A small audio embedding model, trained from scratch: norm batchnorm.
Rows from block 8, named by matrix and row number. Each number is 128 + 24 x the weight over its row's rms, rounded and kept within 0 to 255. All counts start at 0. Numbers have three digits each. After the name is the row's rms in percent of the matrix's.
# conv: width-3 conv, dilation 2 (model.blocks.8.conv.weight, 192x192x3), inputs 168-191, a 3 kernel for each
conv.3 097:127146157145113156113137119133121137156133155150140147081150144140110130123158143103118112126107110092089112109151144137083126127082119156138131134101149167142172148081097132077117120118147130137111122155094123114087
conv.4 099:122119150108110100091143156140189137139135145068092058114148135134123108114123115126097141136153158168130055132116122122082164100156141136110109141103169101098095189132125104118138133113150055135119091168104140106113
conv.5 103:097096167137093171109098112105140153103137140143085098099128135154130073109135122122108163115154169158151126140118126095109171143133123157130125126084117169117125124135143164163112131110125127092129091105111138108100
conv.6 098:133136096146142135076114154089117126098142142098123140110103154093138138098131098174133103087118128110183164096137134107108116169120138105105119124113128071165138140126112146101107155145135161149150121143164126092128
conv.7 098:135137158110144121137122154101088131110158131114148120158156133135183156118104090107116149111101145110140115140122138116146119138112123149165112132139131146108107090068134159119109148158106151070137117147160115110133
conv.8 097:118118130145132108189162145139126096111152124115099098140117167110126093118103152169131132117093123119095105157153127148120163127116109109120114152104097112088126137110172128152087111105181110120104152119081110126123
conv.9 100:098117131100122156125155143116082111155128129094115152136126185107157130142101121141118121161150102120073141084133163169135137077134149128155139130123135114116119144112172082152146137126138159128116120140133142129080
conv.10 098:135152099127110130134108133145123140115145153074146126135153139139113169138133091102110145113122083082134108173107112079158091112127104116131098108116123157139123134154145154118114114144101139136148101116098139120156
conv.11 099:130175129142114120143125100100155158176139135117157117153110074145123125150103141128169091097121160126136143129125127125093124109150122144128083143121097111115147129104164086162135128106064124130133128119163175127124
conv.12 096:109152091113120081128115101107118143107142165117113138145108096074135086114157132136088130134118147104166169130128103106191188129113129171123152163157150121124138136111142111152123094165138130148149141126107116112130
conv.13 098:087134114135142143077133064122129141119154135099100116113175093116116153118176103127152112139109116158102143107154106150161102128105124141095127097117132128144141143127125098090125080146096180121109153121120137146116
conv.14 105:104147088113138088121129112083080144130139152088135085067171138163099130069150144126171142161110120093128112115148142117173106102115107137147156132127114141130125147142130104145100150132122108108070128139109118121132
conv.15 099:103125142140139163111115085112151159120138103129139167118162117086141075125130110140092150093101149151124136127112068113132110127103126105158136092088154110112146137128088110137153133154152088154161142130105121133072
conv.16 100:146145128111097152141111115114119125085122167128130163120153107114148130129093175104145116133159096127130128072099125119113115176112148101159127120131094122141074105166143158112187169116117149136108124118137142143105
conv.17 102:134134160117195140146072123111121103153157114122144121127126145128171137091163114132173123175086099109093132125125130148092168168130145136156102148129154140108140109106143134085138131150140074094126146109122138113127
conv.18 102:131145118105155146111166098140157113117143073172141137149119113129110188147117136092095121188093140111193128098152148116160122114140142121111140160130130102068135108099136186136148153137093126117113154130125125097095
conv.19 095:128108091108136133127131111103124101170138125154123082094154111152150141152135094136116130074108098146074121106161098126128137120100173069121141160124117121139108110132107117115104142106114169171064125115142157132151
conv.20 105:104143103115113116093126135068140131097082139119103108127125148098161108135127174139141132149125114132136122116121127136167123124103111171098110080103141093111153110138118098101149144127100148079139116129118124114097
conv.21 101:141123138100081109101107099107118128115131181116126143131088151121142106115103137152151118164113114108124129133151135094153073129115142114143142168131127082140148126115104183086125143120155138114132120115107109119157
conv.22 103:135133148150141130129152112122143119151133110145095065159146142117160111080113139149103092131112120092098101113100182139111124134094143146102099099136165111108135149138108181094105057120110109115133111149144167129135
conv.23 104:133139121133173123135098130158123124122141105106143135141096100124140146121146102146122133134079129155157133141133149123149124108146138131102147119111135101106150110139164120124134087151125150115127098085125105158143
conv.24 099:134096151098111183164116087144110140081165135135099095127100108114151092123157128162195104133103165162157147150180123138147110145153151131132148110102158118138159104122105149142146120131128147125161149123112085155121
conv.25 097:184176120113174143125132117117182137149144132142132113109133164155136131130083177184109121124132163142117172154108173105139096124138167119120151115131137126111121081089128104155097107121121098111134179132164120165105
conv.26 100:115097152151105135158104105132143098138108156126126138085122128067109104112095176127114099134113104098107134120157138113116109142123133133103164086151125120152131114151149073098106129173158114140113113160093064169167
conv.27 105:117146140143109110115169142167099144150124118123184074090119133109113174111105125134130103128113149126102136136113137142079135138136113112179141101145097160121169122164167127152129140125076144086097121157147178121154
conv.28 097:137161122104094107109121168126129146153147110133116199110138086108126101124160105122147094134130158111106135102149093166093134127109101146158086099145163185179147146155155148119101119127099107136163167127122124112145
conv.29 104:147170151092121098164105138133171183124125132148124129123134161114153089146161141119108151098182156123107147136160153130129118131078148101141155147137104123163131129137144142132125110132094118135166143160108118122099
conv.30 101:103148140107090112147164158097141137128098120132124133116112107135159129120100106168134135154108134124124140153106112099109120140145116150122122116105114161114167124125133153131159142127152130105126095143161123097124
conv.31 098:189090103119134142142119110126108140133096087153101140103115141124145129080149118147132140108119118109097129140139093123126118100160173139173101126151160106169138150128163119178116132145145126124124170134128175083120
conv.32 097:156111112117133123131096102143096128097098153167108139088136131125081083143115170140115125118118115129133100103132114177078126133114093115139141118132137161114099115130143112138120115128105106100130124152131134124093
conv.33 101:166135088158139143129127152128137073102118120188147119128137106130157142158117127168111198121081105122095139120096146105116082154093153137099083172158123112131130154137116118125149106112147112122132149132131107162122
conv.34 104:124132158168146136120146106171125149135118087113167121134146131134099108111089144148135168100154120123112117177148121145119150153140122191129145125121112146151145118146151112126083132105167132117081103179119126122147
conv.35 097:128117100158158124106104108139131138178144132113155100099126094120169179104140102101112099058111104130125140140083163133172152125143109136165174120154114130145133146170109159136156152120115144126136138157109099132159
conv.36 101:096149150090101127120163145092106098104111180101122114053123124083135128123125103126186115147145137102143136146157146131150164181143140105083162094144150168153118165129140143136167122119116141145143094141135124147129
conv.37 105:159137126146090119141096108132128138101140096120163096118117115150114096145146123126111120078156126099136126169108110157159124094117167100126159113146115105163095077133116104102136089072114122183185118084149137132085
conv.38 096:099108168151118115178121100134120179107161128116075157174160120138167095150132115129098125130094084074180129111165094118095130080078148137154179141147166124135083160169109136119123130138117098126132135140148128127124
conv.39 093:118127175122117136170137126114124122094145102129136096113126102183142139144140131132140084114127117114124149143126118100171058156100131171158117130136120091091107123153147143144087124144131125136139144136130122098118
conv.40 100:184134153125118128130142101175126098104158116127183118144133121131131136163144121115082135091154116138128135066142137086123099133172125149117142144099150125114126123144111118167156127131128131117144135162124129144159
conv.41 101:146171136124092119141169102110185134126129120086118071119151144130129122104116153122107133097110088124141116088123096129116106137166103155130155132077135154113183099125093082164087143140146075124122140099106106137140
conv.42 098:143150122160113122083154112128083151108176122147124100119114124135091127141092101106141108078131133159117135194134153128146147097129139141132136109119154112129101149181132135123145114139134128119143146110108113108174
conv.43 101:087114135091143134119117157180107168165104191093131108133141129086120123122117125147135121150184132137118130143150130089125113105128169122102111167164113125097111104124061095148141159108135082149148101146144083129126
conv.44 104:094102114141125144122120093123120126111155171108140108137183158109118113101149106140137094128112118127154149146129134147131142143097143135109154102129108146158100158139131135174112115151128156115155141143105134063123
conv.45 101:190101132133127084156143159121118105100127092093112154119164123087146136116153121108116139176105105100129115119165135101134125121156145146120104153120102130100124098133113071111116132098094107149146133158105133138175
conv.46 095:135122165166098151140132104161122113135083126109093174166114130119105162127116140113129088143137106137156079157152115084098150132076095118105198074137101105145131185092157169123125142137125136086142123084121133124109
conv.47 101:127133146114101147129125154138130089115132147116122131144152143116105112150095121106093139129132129145119140156134131142155122120140073127097153107137142097119133147087191167122088153088103164107106130071113115155125
conv.48 103:133116105111146110168129098110096121119114127144135101107118147118098178086119101122122143098111116187143137083130123158109134079146113124121215110099138068096129140162133129103134129137127100138087112112136091158136
conv.49 101:134104180122122096218113151156063123113163155141116149135106146124112086103131119148113087111125129100147154118109136129119124153093168123150100158149080132129120131151092154102092140148105117100145121158129116117082
conv.50 104:119115116132141137133142180119127122094103131129148153161142114091164140186144120126145140088133127145152105097083107139155162126147189118128099133115117124128118139179087152086081096179134134125118151140151116180097
conv.51 095:194158121150116112160161092173123087161131142121117081096111097152205119108130072098127144132120090110112137144149161127091146139093116124141156095131116114091132131127110123172109145143146162151142152119128154121109
conv.52 100:138097157119152101095140109095152102135127152139136117137142124142101101122163128140139149156108088129102132159126137106145125158159104075149119085119135084074129131189129124141141129113141098136142132112122128152175
conv.53 098:133094118102121107125129108045106127159096142119116129121117121102112114143160150181100106122070139139108106123099129154168135157140122156113099140111136101092083103145087122132120126137077128158123129112146142139132
conv.54 102:166163168129118163126134149130164139111077100084129111097076108117119136120095118132098141109111131145115096108147158186110136117126124088142120143175122131143160118098131120138143100138103073133078110095124146147170
conv.55 103:137139110159135171094119156114141138131104129139186151159137130086173158169108152145087117151145101131102121137096093114110140128116170125092154114149115127105135121161142126112126104125137132106157115150136138148105
conv.56 104:114184126138122107133092107096108118151128156118077088102100108163132067141119105132101122097143136145098172127136120121143132115115091113112099119105161114138133139091135104134160080115201132115089113107118110135183
conv.57 095:123117136085145130124143106084111098135136143154114146166104097103157135124143158153135096140123125131135112151127077113163122129162088137165152149142149149124106135141098101082132145157087092112138130158115127146131
conv.58 103:093105103117148144101114144140074134137119090108084138083118153094160165155146121085098112137127097136147155163135153092166119143132115134104137091119166129132090105128143097096108124108142165144102135113127092166141
conv.59 097:125099133100092116131099148145151129134151118140105090150126087161121124062115150116127118161104116130142145136091123154154131114102115155113098094151090131108069100140110113139109066099125102155129176154126139148117
conv.60 095:132147114147124119074128147171064117132151157126116146112158166127118132143083169136117153132171128159119113125136129129153142194175133176172119131109083160144112101117124124119119071111124119159103141114139120172085
conv.61 100:165143126102119113119119123121151163114158141136146144133148148151143138141165083107100144110150141077101073146135145110153131072093057120149150131132109149151081169110157096059070140086123121147115156146148145143116
conv.62 099:101087124131122160145124128140156126098127118123137120123107111125159125130142120146139117118115094129158078128091108137178124147113154122140144127114104169147124113160150153141139139174116121108138123112114161173159
conv.63 101:127182139132146101116099154116124150147117133110119145110114077104074106114166178165099101110134099127115117112158107107096150144096135114128115122152111128188096112115136154127116151115165086131116127140151124112099
conv.64 099:139158116152136153069103108139137127110124122139127125090074106106134144092161094105148148111079123116073096127160136145144113146098172176111131119130113149175104130134131114144135105083139139160134128081088140072095
conv.65 106:145158160148110123133124174118070157120173139129121140145080127130137131100156135063149141127117114134118136138132110131141108132115085093140154134099120095154154139110108156152168165092062131111140114140120143142127
conv.66 099:102125131148110106126129107132104150124128116145104106098142149105137130091131128088101151136166116108120122116127116133159092134123136098136104145127088171100122150091163130147094095182071149112107143109105149107160
conv.67 106:139147170149165105128099100166146080135068121146198110121129121136108130159102130164110162137112179119087140108124136139126109116104119111123160103096169126111104140092143124134134181134113094124166174131081148117126
conv.68 095:161142121100140134126124099142105122112122130116145127072122126082143116153168148115156147146139124181124122139123116128145128092108091115139114185109118121083176145131151099124112127127119115064118127162086077101157
conv.69 095:137093156164097119127119113149090144151097106156088141144124159157100105089131147093120052122155140096146142158129135154129100114118122116122162178148155134051108118147110105119183133195090161136109146177153080129147
conv.70 101:126137123181133155119155099174176135132130103074094139095127105165121102120144140139098121194091163132134105122136130117110107132138149127126169151146121094116114110125086115106169122138136143110132110094126123151136
conv.71 099:165086142117122141164113105114136184098099147106126125148102137162159101130089076120111128120076106104115135152090107118152123170140148091123146081135109139122149124114140133127144111116119140134134104139152147101180
conv.72 098:094126152159083089140138137117117131153159110180120113150120146106098129161101128083110190122154106161136091125147134108107111129115091151118112126139141118158078101120100121097093102122111108155151144128123126125119
conv.73 097:177083116100178121117114119141136123071111103138149169159164111112120119115132087094130148129124102162128137145098110124154094154100109110145110116126138106156134118117141170149111129126123114066119152144160133119133
conv.74 103:153127130135093089071127103110146140115145132083093075116129155143126092143118148104133072123107127138131149139090164115123083144130145064155098142124113119127099111111125098135113098086104093155122107144121119116120
conv.75 101:132154117125134117152100121097123148155092106099102165132139130088110101142121124147117174121109115129153104112120156123138139085109143131106132098104106106121158115138059151136163077138134149154101125116111105049151
conv.76 103:146141133100132129154118121139110104113135134107126126111162110108115119145117148147145196140115090145120166105122112121096119123126119111183122134132151141141107155146129120143081091170127130090131142105144143101140
conv.77 101:145120151120151136140122109128146123080192115136111141079117137107132163118128153141174125129116128138069124105124129148139139081107108138145147159153121162105113141109098098143084086146143125099180164082158179090205
conv.78 098:130110118158104137106104118155168118105120085098112157164127152118142167128150140157151138088107128108134107120129133114130080123117082099157168118144158184161187146136160095157144108129097131130112100133150132108134
conv.79 104:109097156130115141145133124118104157127157130131155148144159155132155143150121128099145083134081133157170101095084172113134123094145119124116158108103128116111132164092143105125151100075122111113103175150099086109129
conv.80 099:170131095183124095161075113089113088081215117088091119115119152187124135111123139091134100100083138125081149102135128135137103135115111161118103119154119120114138107149149135128120116130105140153106152128141128095087
conv.81 099:137128126107136131152138171133125125152079164165085116127118054091149173118141130126158152133096107118092114097103124125173158094107126110156193138111107087088160081170176125146131106124151118133087087099163129131112
conv.82 101:125125132106128084110123118102163115146121204135089108165091088139126101140082156101098148125084094102150107143114132142092128120160106139130197123169121122159138107102068092146112116123109150159112143137155152097112
conv.83 102:113082137104119154163144164143113134166150122109111128177100196129087110173173152126122136147125155147162083121139137124105101125162155114105137132119102163138165130127139131159168113117066136064101166150133145181123
conv.84 103:143168153169140091132110125114126150147091087119107167169125102125125103149155145104114100145159039063122110140128115098120109151114095118113129077098104116127129095126098114111091100115156101114091101110107144152121
conv.85 100:121138109179118100152152084142143104122142151152150114144138074145128100144153140141145141118139107096083115140073162121109146184179106103153098106161093102137127145127143146148153136153159115111106132114161164140103
conv.86 098:135134164157175089108125107092104130144152118110100149155105163115114152092148137135144158148120113108130151127084109144165077139062130121153110133132145122142124140155162153123161099115120137124103110106179131147121
conv.87 099:172140130136100146122140137132102122135135142123099080145133128116104105129087149118179146129145132151146083107146102103102106162105137165071121134102156136139088150105120162091138132093170156092111132095131094157124
conv.88 100:069140136136116089096156078106108125104103133148151142127129118147028088112110134106083155175096118123130130141102151117091063110094119110068119134147142118117127139168100119077120154087102137119115106146138128103129
conv.89 101:101125103137101102067145119144131114105093123097122114076133108154124091108100157103136136192120082117135113131134139083127133136126132129205137129129140115117123116063122118108065156138148093112105140107131155149141
conv.90 102:157107118103129119139096134123124066149111161118175089102129141144130168105124114132122166145116124152163113112093118140134147130130132132136116115107130100139131116125173159114111159134094107112112133143119135130184
conv.91 098:123149075121106089128116136129112178146148111098168134140114120167136110159113133151136126154078106112091146157097131133133103119141100105110140119112161112097083113128158119149156127141115141119114139112130139134147
conv.92 104:147122142108130104136178109145113159146108105122074114136077142156189107094112155116102118072162108107122158129144145151118120143133086121053169142122066116108077126117094127116137121070144113146135118126110133167148
conv.93 098:123166084052114086130138153137153150132136102076169133158108124140162096098123110148105118115142169134146160103145123170158137148140146127115103106112138152131072126071181115102138135121122135175148139146135113122096
conv.94 096:171108125127151153127126138120125151123120173096132134182110122117159123121122156157136153146154100131087111141083164126167124093089120119141127126124138109105157176150123142153147155165115106127166104155147148119078
conv.95 102:108113106192141138113133107121069121134136071113141167181155109117132127148153144106100148099118115140118109133142138098133132120124105178126081155126157183108136122145114115119107104118098115125125100107109097122136
conv.96 099:156163117142142088121136118112162126114107075124168138135128114094094113123106115172131126115135138107122135116128120150155136127158123132134091134090093156156132111131180161125137128134130134160118103128140152178134
conv.97 108:099117176147140123129120091099091160149120140118166128119160123144150120081134144141086143193107118126127142149125157180129160124100090146108106143099123111157136141137140148133105079126136134142144174125121139130148
conv.98 102:111111086133130136092142140145133161163127095093156117114129136133109142127109138117154148071135122127162123121152106119123103079124157093118118158070097156155173114155143136132173167137113055148146179139103131120144
conv.99 103:105112132126143094130127146133154121103124151144137123148138086154154097123152171103106111153128148114094101096138131129169102107146066115140142114076114113139124088123159104152129116119109146126180120119116119073148
conv.100 099:131108153185134138141085115113096175179142119112141117128156184109138147124165134137124148079125175115116112120107127168113131117128097066099130123118141132116134126149160126118153148100139147085130100134170135142090
conv.101 097:118119117113101165112104139134121153147107113173115107100121133136175179165119149122117108118107123164107133152141125113116149076121132142110103151101089117099080122120122159108124141097108106105103158111143147129125
conv.102 096:140139128117110135137072131148125116087110149155119106140117138141158095133150130137102121118122120184098153130122153114076135124105120180126097110137107109126170125121114113130163143128121148116140144129115160115134
conv.103 098:120131151128107117096119137158139140195106142150093133131108131105135103152151124129143107131142143156105107116111125116166150142134124145103110092048134092096105128101120153135100164122121090093113119103143118117108
conv.104 098:157145162112171118128126134086107103118104148152159109135121141110145125097138123133120169138121099124143123080122115087142152152139115137119145149116098124135127136094150150143111151135172109108164130129121119077155
conv.105 096:104141129158125118133063081135109124145142125097151132175157138132123124132128158130155154087134126150105095085108141169134094117152110133174143142160142165160119095105105169134138143143106122139112121123128120080163
conv.106 098:136142132126108141160183085132055149122129121085167147120121076141149117192139151147085071132147138096120174143121107132171103126131147151123146133109141131132152145140142130120106125114126144178132178164115145125119
conv.107 100:123138119114124111156086154107128137140150086121090133107167099142135122119122110160134136159100149149144135123125143115077144135106148110096155162086147135104147111145089162127129109110136103160148117133125099114097
conv.108 105:141111098167152115109147124128143115136147187109099093111123125125092095159105098118131134148125148139155143108157131126138142100149141117135143161083093098150097091144128160118102161063126094193126153085115142141123
conv.109 098:097116088127115122162145093103120142142189114168099203153116144129150111081135124141132167171111140111147125106103107093115104137107139159151147120157117120128132088107117159157115127142103097144133091117111132151164
conv.110 102:160169138168116137089114146076148160125132091120113148134106124096130096132170139143090134130128125142116144167100117135112104170158117145131135143108165156127139109097109093144118093145133119132131129096129113091125
conv.111 099:136127121121150114136115212100126115101106144160079132141130091176140167162149114112122113133183140129147146157088106126108110118161170112146199139152138169130177158110151111113107155117151111124114165120161100075125
conv.112 104:067103121121157083131103154121145144144116151150113105142126125137121103159127127149135111118127137156162132114106113100126141134145104133123159155153125142089142085140143094169120126134164145117143155127118114142140
conv.113 104:114126160164107132076101174168125115146120106110145156127090137132141136124186079202096144113108145114134134104130110105104130164123132136117133124100150209125095092118158093177106143163189103108129110149144114136156
conv.114 098:143086117133128117091128110156146117130089141153149138153126119150088128092144180111149170094114132076131113124133121122145106146148112126126132146151112111125145117115125109136199147106133111140140105125106132120168
conv.115 098:135125116154122110162129127137129155124125184119147136121154168127097139167161121096128117107069172131117183066126141148153139124123137137143166148134088132115101109129136160148148140128138098097156140108173096098139
conv.116 104:111124141134109124094092140156168108092112137143126164150143126128098105110136119158103103162143114169150099119073108159164133100122147153141162144099128133150081153099141129149073130132162148145129110128118142136106
conv.117 099:134113131129091123147105101131120161118115093122089137153112119123096106135150115088143114107150141151107102134112169110127110124138111148110092106149125143129124081129133127095107098143124134086130155134131088077141
conv.118 103:135163141095152120158122113128129136104104156084114141127135140138144131170081108120123117095082150120105144115123119122113140182150140135166122143128124083114102117092155146123134084105109144129170085126106152140113
conv.119 091:099118138132138146113180146112144136153128168159119103093124127140176140131090146174135166109150156100144124123111129113103134118122168155154134149148162145111136137099171103145179147094106127134142125164127162119134
conv.120 103:132143141137170095083159114152144136160143101121178182121146137126099140126150146143127159146077119157103129131133116130105136099101093154132122142133159091145173105094125120147150119151130119099092136107152136142074
conv.121 100:160118143125129114169101085120103153132109123103095089107140158132140124135131153130102147151145143107120157084121103151119115137118130155112139132109129131165111145123108115108118126140130137094087119127100130146092
conv.122 102:105129136130106128164129094130152119089155138164092175143131155155089109088114135126113131103151138141166108124177088103106122118141127137085136100120127131122145097085156117134140140152161145117162130175107164132072
conv.123 102:124184057151122108149106140139121114132109149142065129104120167147118151113156138104119124136145135115114112124089163156144110081156156132056137136123153162101158074148077152098115124151100149155104091145127131150140
conv.124 106:091133120123093137131119128097119172098156134157127167130110089116119125122143141108121116129100140108144136118108112131136093118140119130076137155169111095115151108106099136117161153136122123128126126150098128123188
conv.125 099:129099108124161114116102077162142120141152098142166132142087129146150114151164121125161122138139113082128139101135147128133112112130131110124132125148155141127126127085131128159104109101102141154128107076133122081140
conv.126 100:129095094097093130151132128143086121144117160114126149126127139129159102079155159146105131089140151110107149092112090122097106118149139128172133116132130128170111104124139131106097071125161167105130102091169129125140
conv.127 095:116098118089119153112112144080106107133142096127106104127124164100139119105117154145142132156158090174113134124153122161121140142109107108117169061157124121134116119113161099148104115145095145091080141097178098124121
conv.128 100:206173154140138145108147113130129138134127131155138120132103139121088165108106108116120113136081158093095131112137143115114129109096130177098156086103115119151103159124120090118154127131109135159123112134139148147127
conv.129 097:148119160160095088141135091092092118120107087100134132136131087133091173131125125103180104123133132096112142140150157169122133098120109149058146161089125090094142108113156142101135130098101127115158132148086106095094
conv.130 101:118130152135134173157124099161081132122102136165146125117193149117068106164133121137138145133170087121155115084090134122091122117163154131158117139095108130120099148132137060174111123113099126147134084165086175156075
conv.131 097:151115097129109106074152158108085132160126146153128114115139102087139067149121144142128168117144102096156156189072138146104127107152117130106114162175116164135161130103141144114114134125137136110155120151118095164191
conv.132 098:140134157150147130116127128113135125166149138115161098106112153188148120117104137115142161132123110170103111114115090104155144142162188128115117135128141151142138123106080114112146089156118088156080174118125171123071
conv.133 098:179113107169135116066144170146128154126129104115107155066134120125127144147147166131109131135146142122119100101137085124128113117124166127144173129138129112145104068131091145143138106136109150106104101132101093110123
conv.134 102:102158097118138116132116152117162141101135132074090096184152121107111149174098111171075131135166134150170168109110125096106102146117115135122148139121163138121141107116138112127174135110120149138127131124111129109146
conv.135 101:143128122087118146126147099120127133098126170104180097156133124093092129140123127112125130129111095082147157123143129129124060128109115115132119154155153153147130136130113110140131106113102136126080118111092075143135
conv.136 097:089061123084081142098134106119119118099158095128137098125188144105130096121138085165102115085134144158094114172149134109113132107128163112156136126120119118155105109165183116073106107151134146131094155122119139131116
conv.137 102:112122129121136113106095134149138128170105166128151185102107130128119117184152115130123097129108147163136115129073139104172087142126137120131104148094128152080153143124094129140112080163140105145145147163124091110098
conv.138 097:128131161155106140142133135146106143117142108195163148119131134162118132114114140155124134140106111179136122136136134150139140129132145091103132112133134101160178162142150120121140099176108154170118088115113170110126
conv.139 102:088087137154125127146115115136143106118107086117142115149117120081116162141108152157141098140162121125105128190123139176141125134114140137153169161124148131093134140111136138141154149150096111105121140123113105117134
conv.140 099:075112121101125118131091093104093212111146179129102146107151096061130119150134109142149155122142117125154123118119117119137136128122089123135133157083079121182120115096115146143104130106169127134168134159175103137151
conv.141 102:132108120116099129111133081182109131097175089101177112107106138094114121103120158160126115123135178110114148100134120131146108134127154108157104109095149154138159139120162116132097117116134079104103162129096089115151
conv.142 103:154126107095114161120098125165167123170161118134124141143113126119159153169096107126121109145161101169127128094116069127144136142127128132133075128113174094115099141132107141087139119110137132124148128146089120109150
conv.143 103:111118116105108158154125167065177156122133141139099103116129159119125158116122140111173183185130095107107185106126095157097127135131114115140132160148175127131117153101107159097138117165115110091117126155136136145121
conv.144 103:126138111130118103143134146162096153130169087178107135149154137138149154149142118136144184145140111165090165135144143090119121111108151176133119123169147111130134077106094134143151116113155137067116142090182094144119
conv.145 101:142127127141124128127131136117116126154173115118095117134154135091139065119121146108094173143105126182126134175133139126138125127107110122124158151100114121177114165110103124149136093137142078103161111127125121105114
conv.146 095:113117127095133106112060096100133154108162141132112133094120140124172149116130123126087108138096106101098104116122101130104102141135129139084142121143138112135135099125140114142104144165118118092150118118144087114098
conv.147 101:135135130138092108114115145129086153136123084146119119114133126072054167108152095153157100093142103135109148131139132106117135138095157155145113163106091143135126179090109056108088150177126152124075103122156130170104
conv.148 100:148144155123057117184141098110126100149153093155129120145153110100117095087130100129113115172123109125113176145145140165129103156133116115161155141108079176134129143121096151174082122087142151082106103102082109139123
conv.149 100:121100126097143148129100095083184186078181179120168132169142135122195178128101111138129127112134157126110106133117113110134150153130137099155137147128091109137113134114170164138139089105106154135150136141130090125105
conv.150 098:119130124137140071112107193106145119144140118144101118134088079119146136111137087129154131106151131114128128151117108128118151088102132120130112115159114141185167105120144111147132141161145113097088101142134137113121
conv.151 098:127151090140085112122162147119129129191116109120129131134142094133110135150105119175116080130150156076153111143143156143135138129122155152126113151106122178087133164141117105082133124146181085086166127129095150124105
conv.152 096:131118104089141117092088151107121142110158140156131145179142118139106113135093107138140115122176137124115146102097126163127138086122121122150082075071083141117188138147140121087071116136128090162108089127151123099090
conv.153 100:129118133141097112127136143104146121110147113145129099137110115088121127105122111115101127149159161133120098130118121164181137125115138165100132193126121105116116109145107103140099057143125183128128127096154086174121
conv.154 096:110118145109098160112144113166101163134098118089131127138105095189112124141097144117102148142116152120122124076098103116108154179156107174113100121123150126103113119167146144111118100110151158124166157110164137148124
conv.155 103:150079117091113161126126133152133158061175134160131146119074132146123101121115132093141115143142139130091128126132169145128104148128084077139118151143146141128140138137144101146168094137107122130122161129134146139119
conv.156 097:104142126147127089160129128175145075117107161112125168103121102115142102128164086119133130158110144106130084093148108133134131145168125145134112108104114124112110122145150110153133120105153154149098139081081119114117
conv.157 102:126109151154123136135134101138155136134091084154129084161107111142111108113104178159167092131086121134141071088105131118149138105146088118116155195106135099151118110103141144137113136116158132127114153083120137109177
conv.158 099:140145149126148073102117104113112137129184110152137165113163091111134119125091123143142160098111124151142136108102161101127160126150115093130138158115101154105104117117132157081151114089105163173138104157145153127138
conv.159 100:130170133129115148133152127140131122140133158135142140185100157101104110146102159104166129092127124118133122090160132115132123115104189119153110140137175142135142130129128127100092150094137128141121125136147124098124
conv.160 104:122144114141147135142120135086144111137135103132135161143156107083134133131110112133121125115120184120146149108138132136096155111113185122133159130198109130149091136177096107140175127122101120158136144137133115124103
conv.161 101:121100140118096126120087142144187113179123108103111122125112131128116123127096135114091086112111126119145135167139157115144158107160137154140181116104128122131112160130140113134157115172129113151101141127124128156138
conv.162 098:136152154145102119150131117115151162086092151139118130156145131143127138126144086106131164143130147123128132119147085140131139137112096099152115086078135168104202097143111150112140101141127122125112138145103129063174
conv.163 103:161133152147143128138137139151099116124129104149114112137050106084145101100138106115115135156143121157180131135146129097149131069112092161114158102125117154117132142123143172085122094130133167130123112123123099100124
conv.164 098:135101138122111124064123132128124145135096149097118130147119167126090185116111133127134127165093098073155094149100114122165093156126124105149089128116138092132166098155141166145135100124138124081101133114143168093140
conv.165 105:153092166173086142155137146140088137140111120108096130100123100119117100089120140126178156134115161125104139166149084155131138156083138120138096135098091114129119106131161129163158131124123135136134128085108141118134
conv.166 100:142125116151102130155106118101104162151158130082148142124142155133111113082096142115116102106113129111155150166118138118124145146155125145102091113128093129121094102139115133134136150079116129168114139088135149125094
conv.167 098:146094112104126123113109096162143135156124168164196109135123116119127129099190142161151142122094095129114080090130119151095139141108144162151161123113123130106136159138144163093149125140119108086145086129132117100097
conv.168 099:126130129120114132120122111132148138097159137150124138163115154105104116171117186173175126143082105147095106089118139084113123190185140125128144121119120111141131112112097141089133120128132101123113110130161111115095
conv.169 100:106123115138113109114161123120090122126139169128076123154154163146106129138125145096121171137122131126141177154133105141118102146116100148134163143103113065176112167156109133098107164109086089139138104158171148112142
conv.170 098:148136110113136115096091108099154135141085110154155105142134138143113170116106102119121145130156171115160089115172137120096134085137125158157103147129077141123143105145112149132105127124125141103114152089135121147150
conv.171 097:160107141113121139133178190104150143147118141129082096133137161103153143099103129142133084101148152118083126108131120101090109159144154112115152150143129128107111137156096073158152163111074125113106100105161120135142
conv.172 098:108151114122100153139125155121111128148112153160160095112100129162096113113129117121136175117129090100070132149128110104146165103122186155135096101138118101116196098112152127112128083136142117146157168108118165102138
conv.173 096:099132134131153092143114130133137167160144126105114112169130109135145167120132124116121110156163131119129129168111122137148132139151153101092129106139146126112145144098109110146116110156092121101111129139137142108121
conv.174 101:183154148131113131104112132140163104124109179138099106119102120129141106137114154151139161119166143147124176125176110149121135158123163130163142159128117155138105133132135138166178098169159145149143078149095164135125
conv.175 102:104129168137145116164105133091105121152098176154115100113111126107121124121157087132108099145133129127149105076127114167120127202078133130110105104135121196111118126116107132115119112120137087124069126136080110139141
conv.176 101:150142094083145124149110121128101136125124173131148100106099150128088109099111150138134088117109083114122144135106141114138078133159131140132138131117091117112112137104099170134130132118135102099100129172135120112153
conv.177 100:137123164109095101108115167122120126100113094148143118106104147091138080158131144130114081154120120121117073119091112130114106103117142142117151091127114127114119111106124093120143176151111165098146097115159119115090
conv.178 103:108117134133152121091138145144131140109166111119105124153153156109130148116120124138120107076147157091158086114133088097099113129144081170111121128116120149149129115144173138117112103123097144078170128143104133117120
conv.179 098:131163111125124153083124115140156097149151127143182174154150145121099117125125119131142146114106143143132106197110117127138148146123132136164122122131118141139110108150084147102136102141095157151138132130166129096124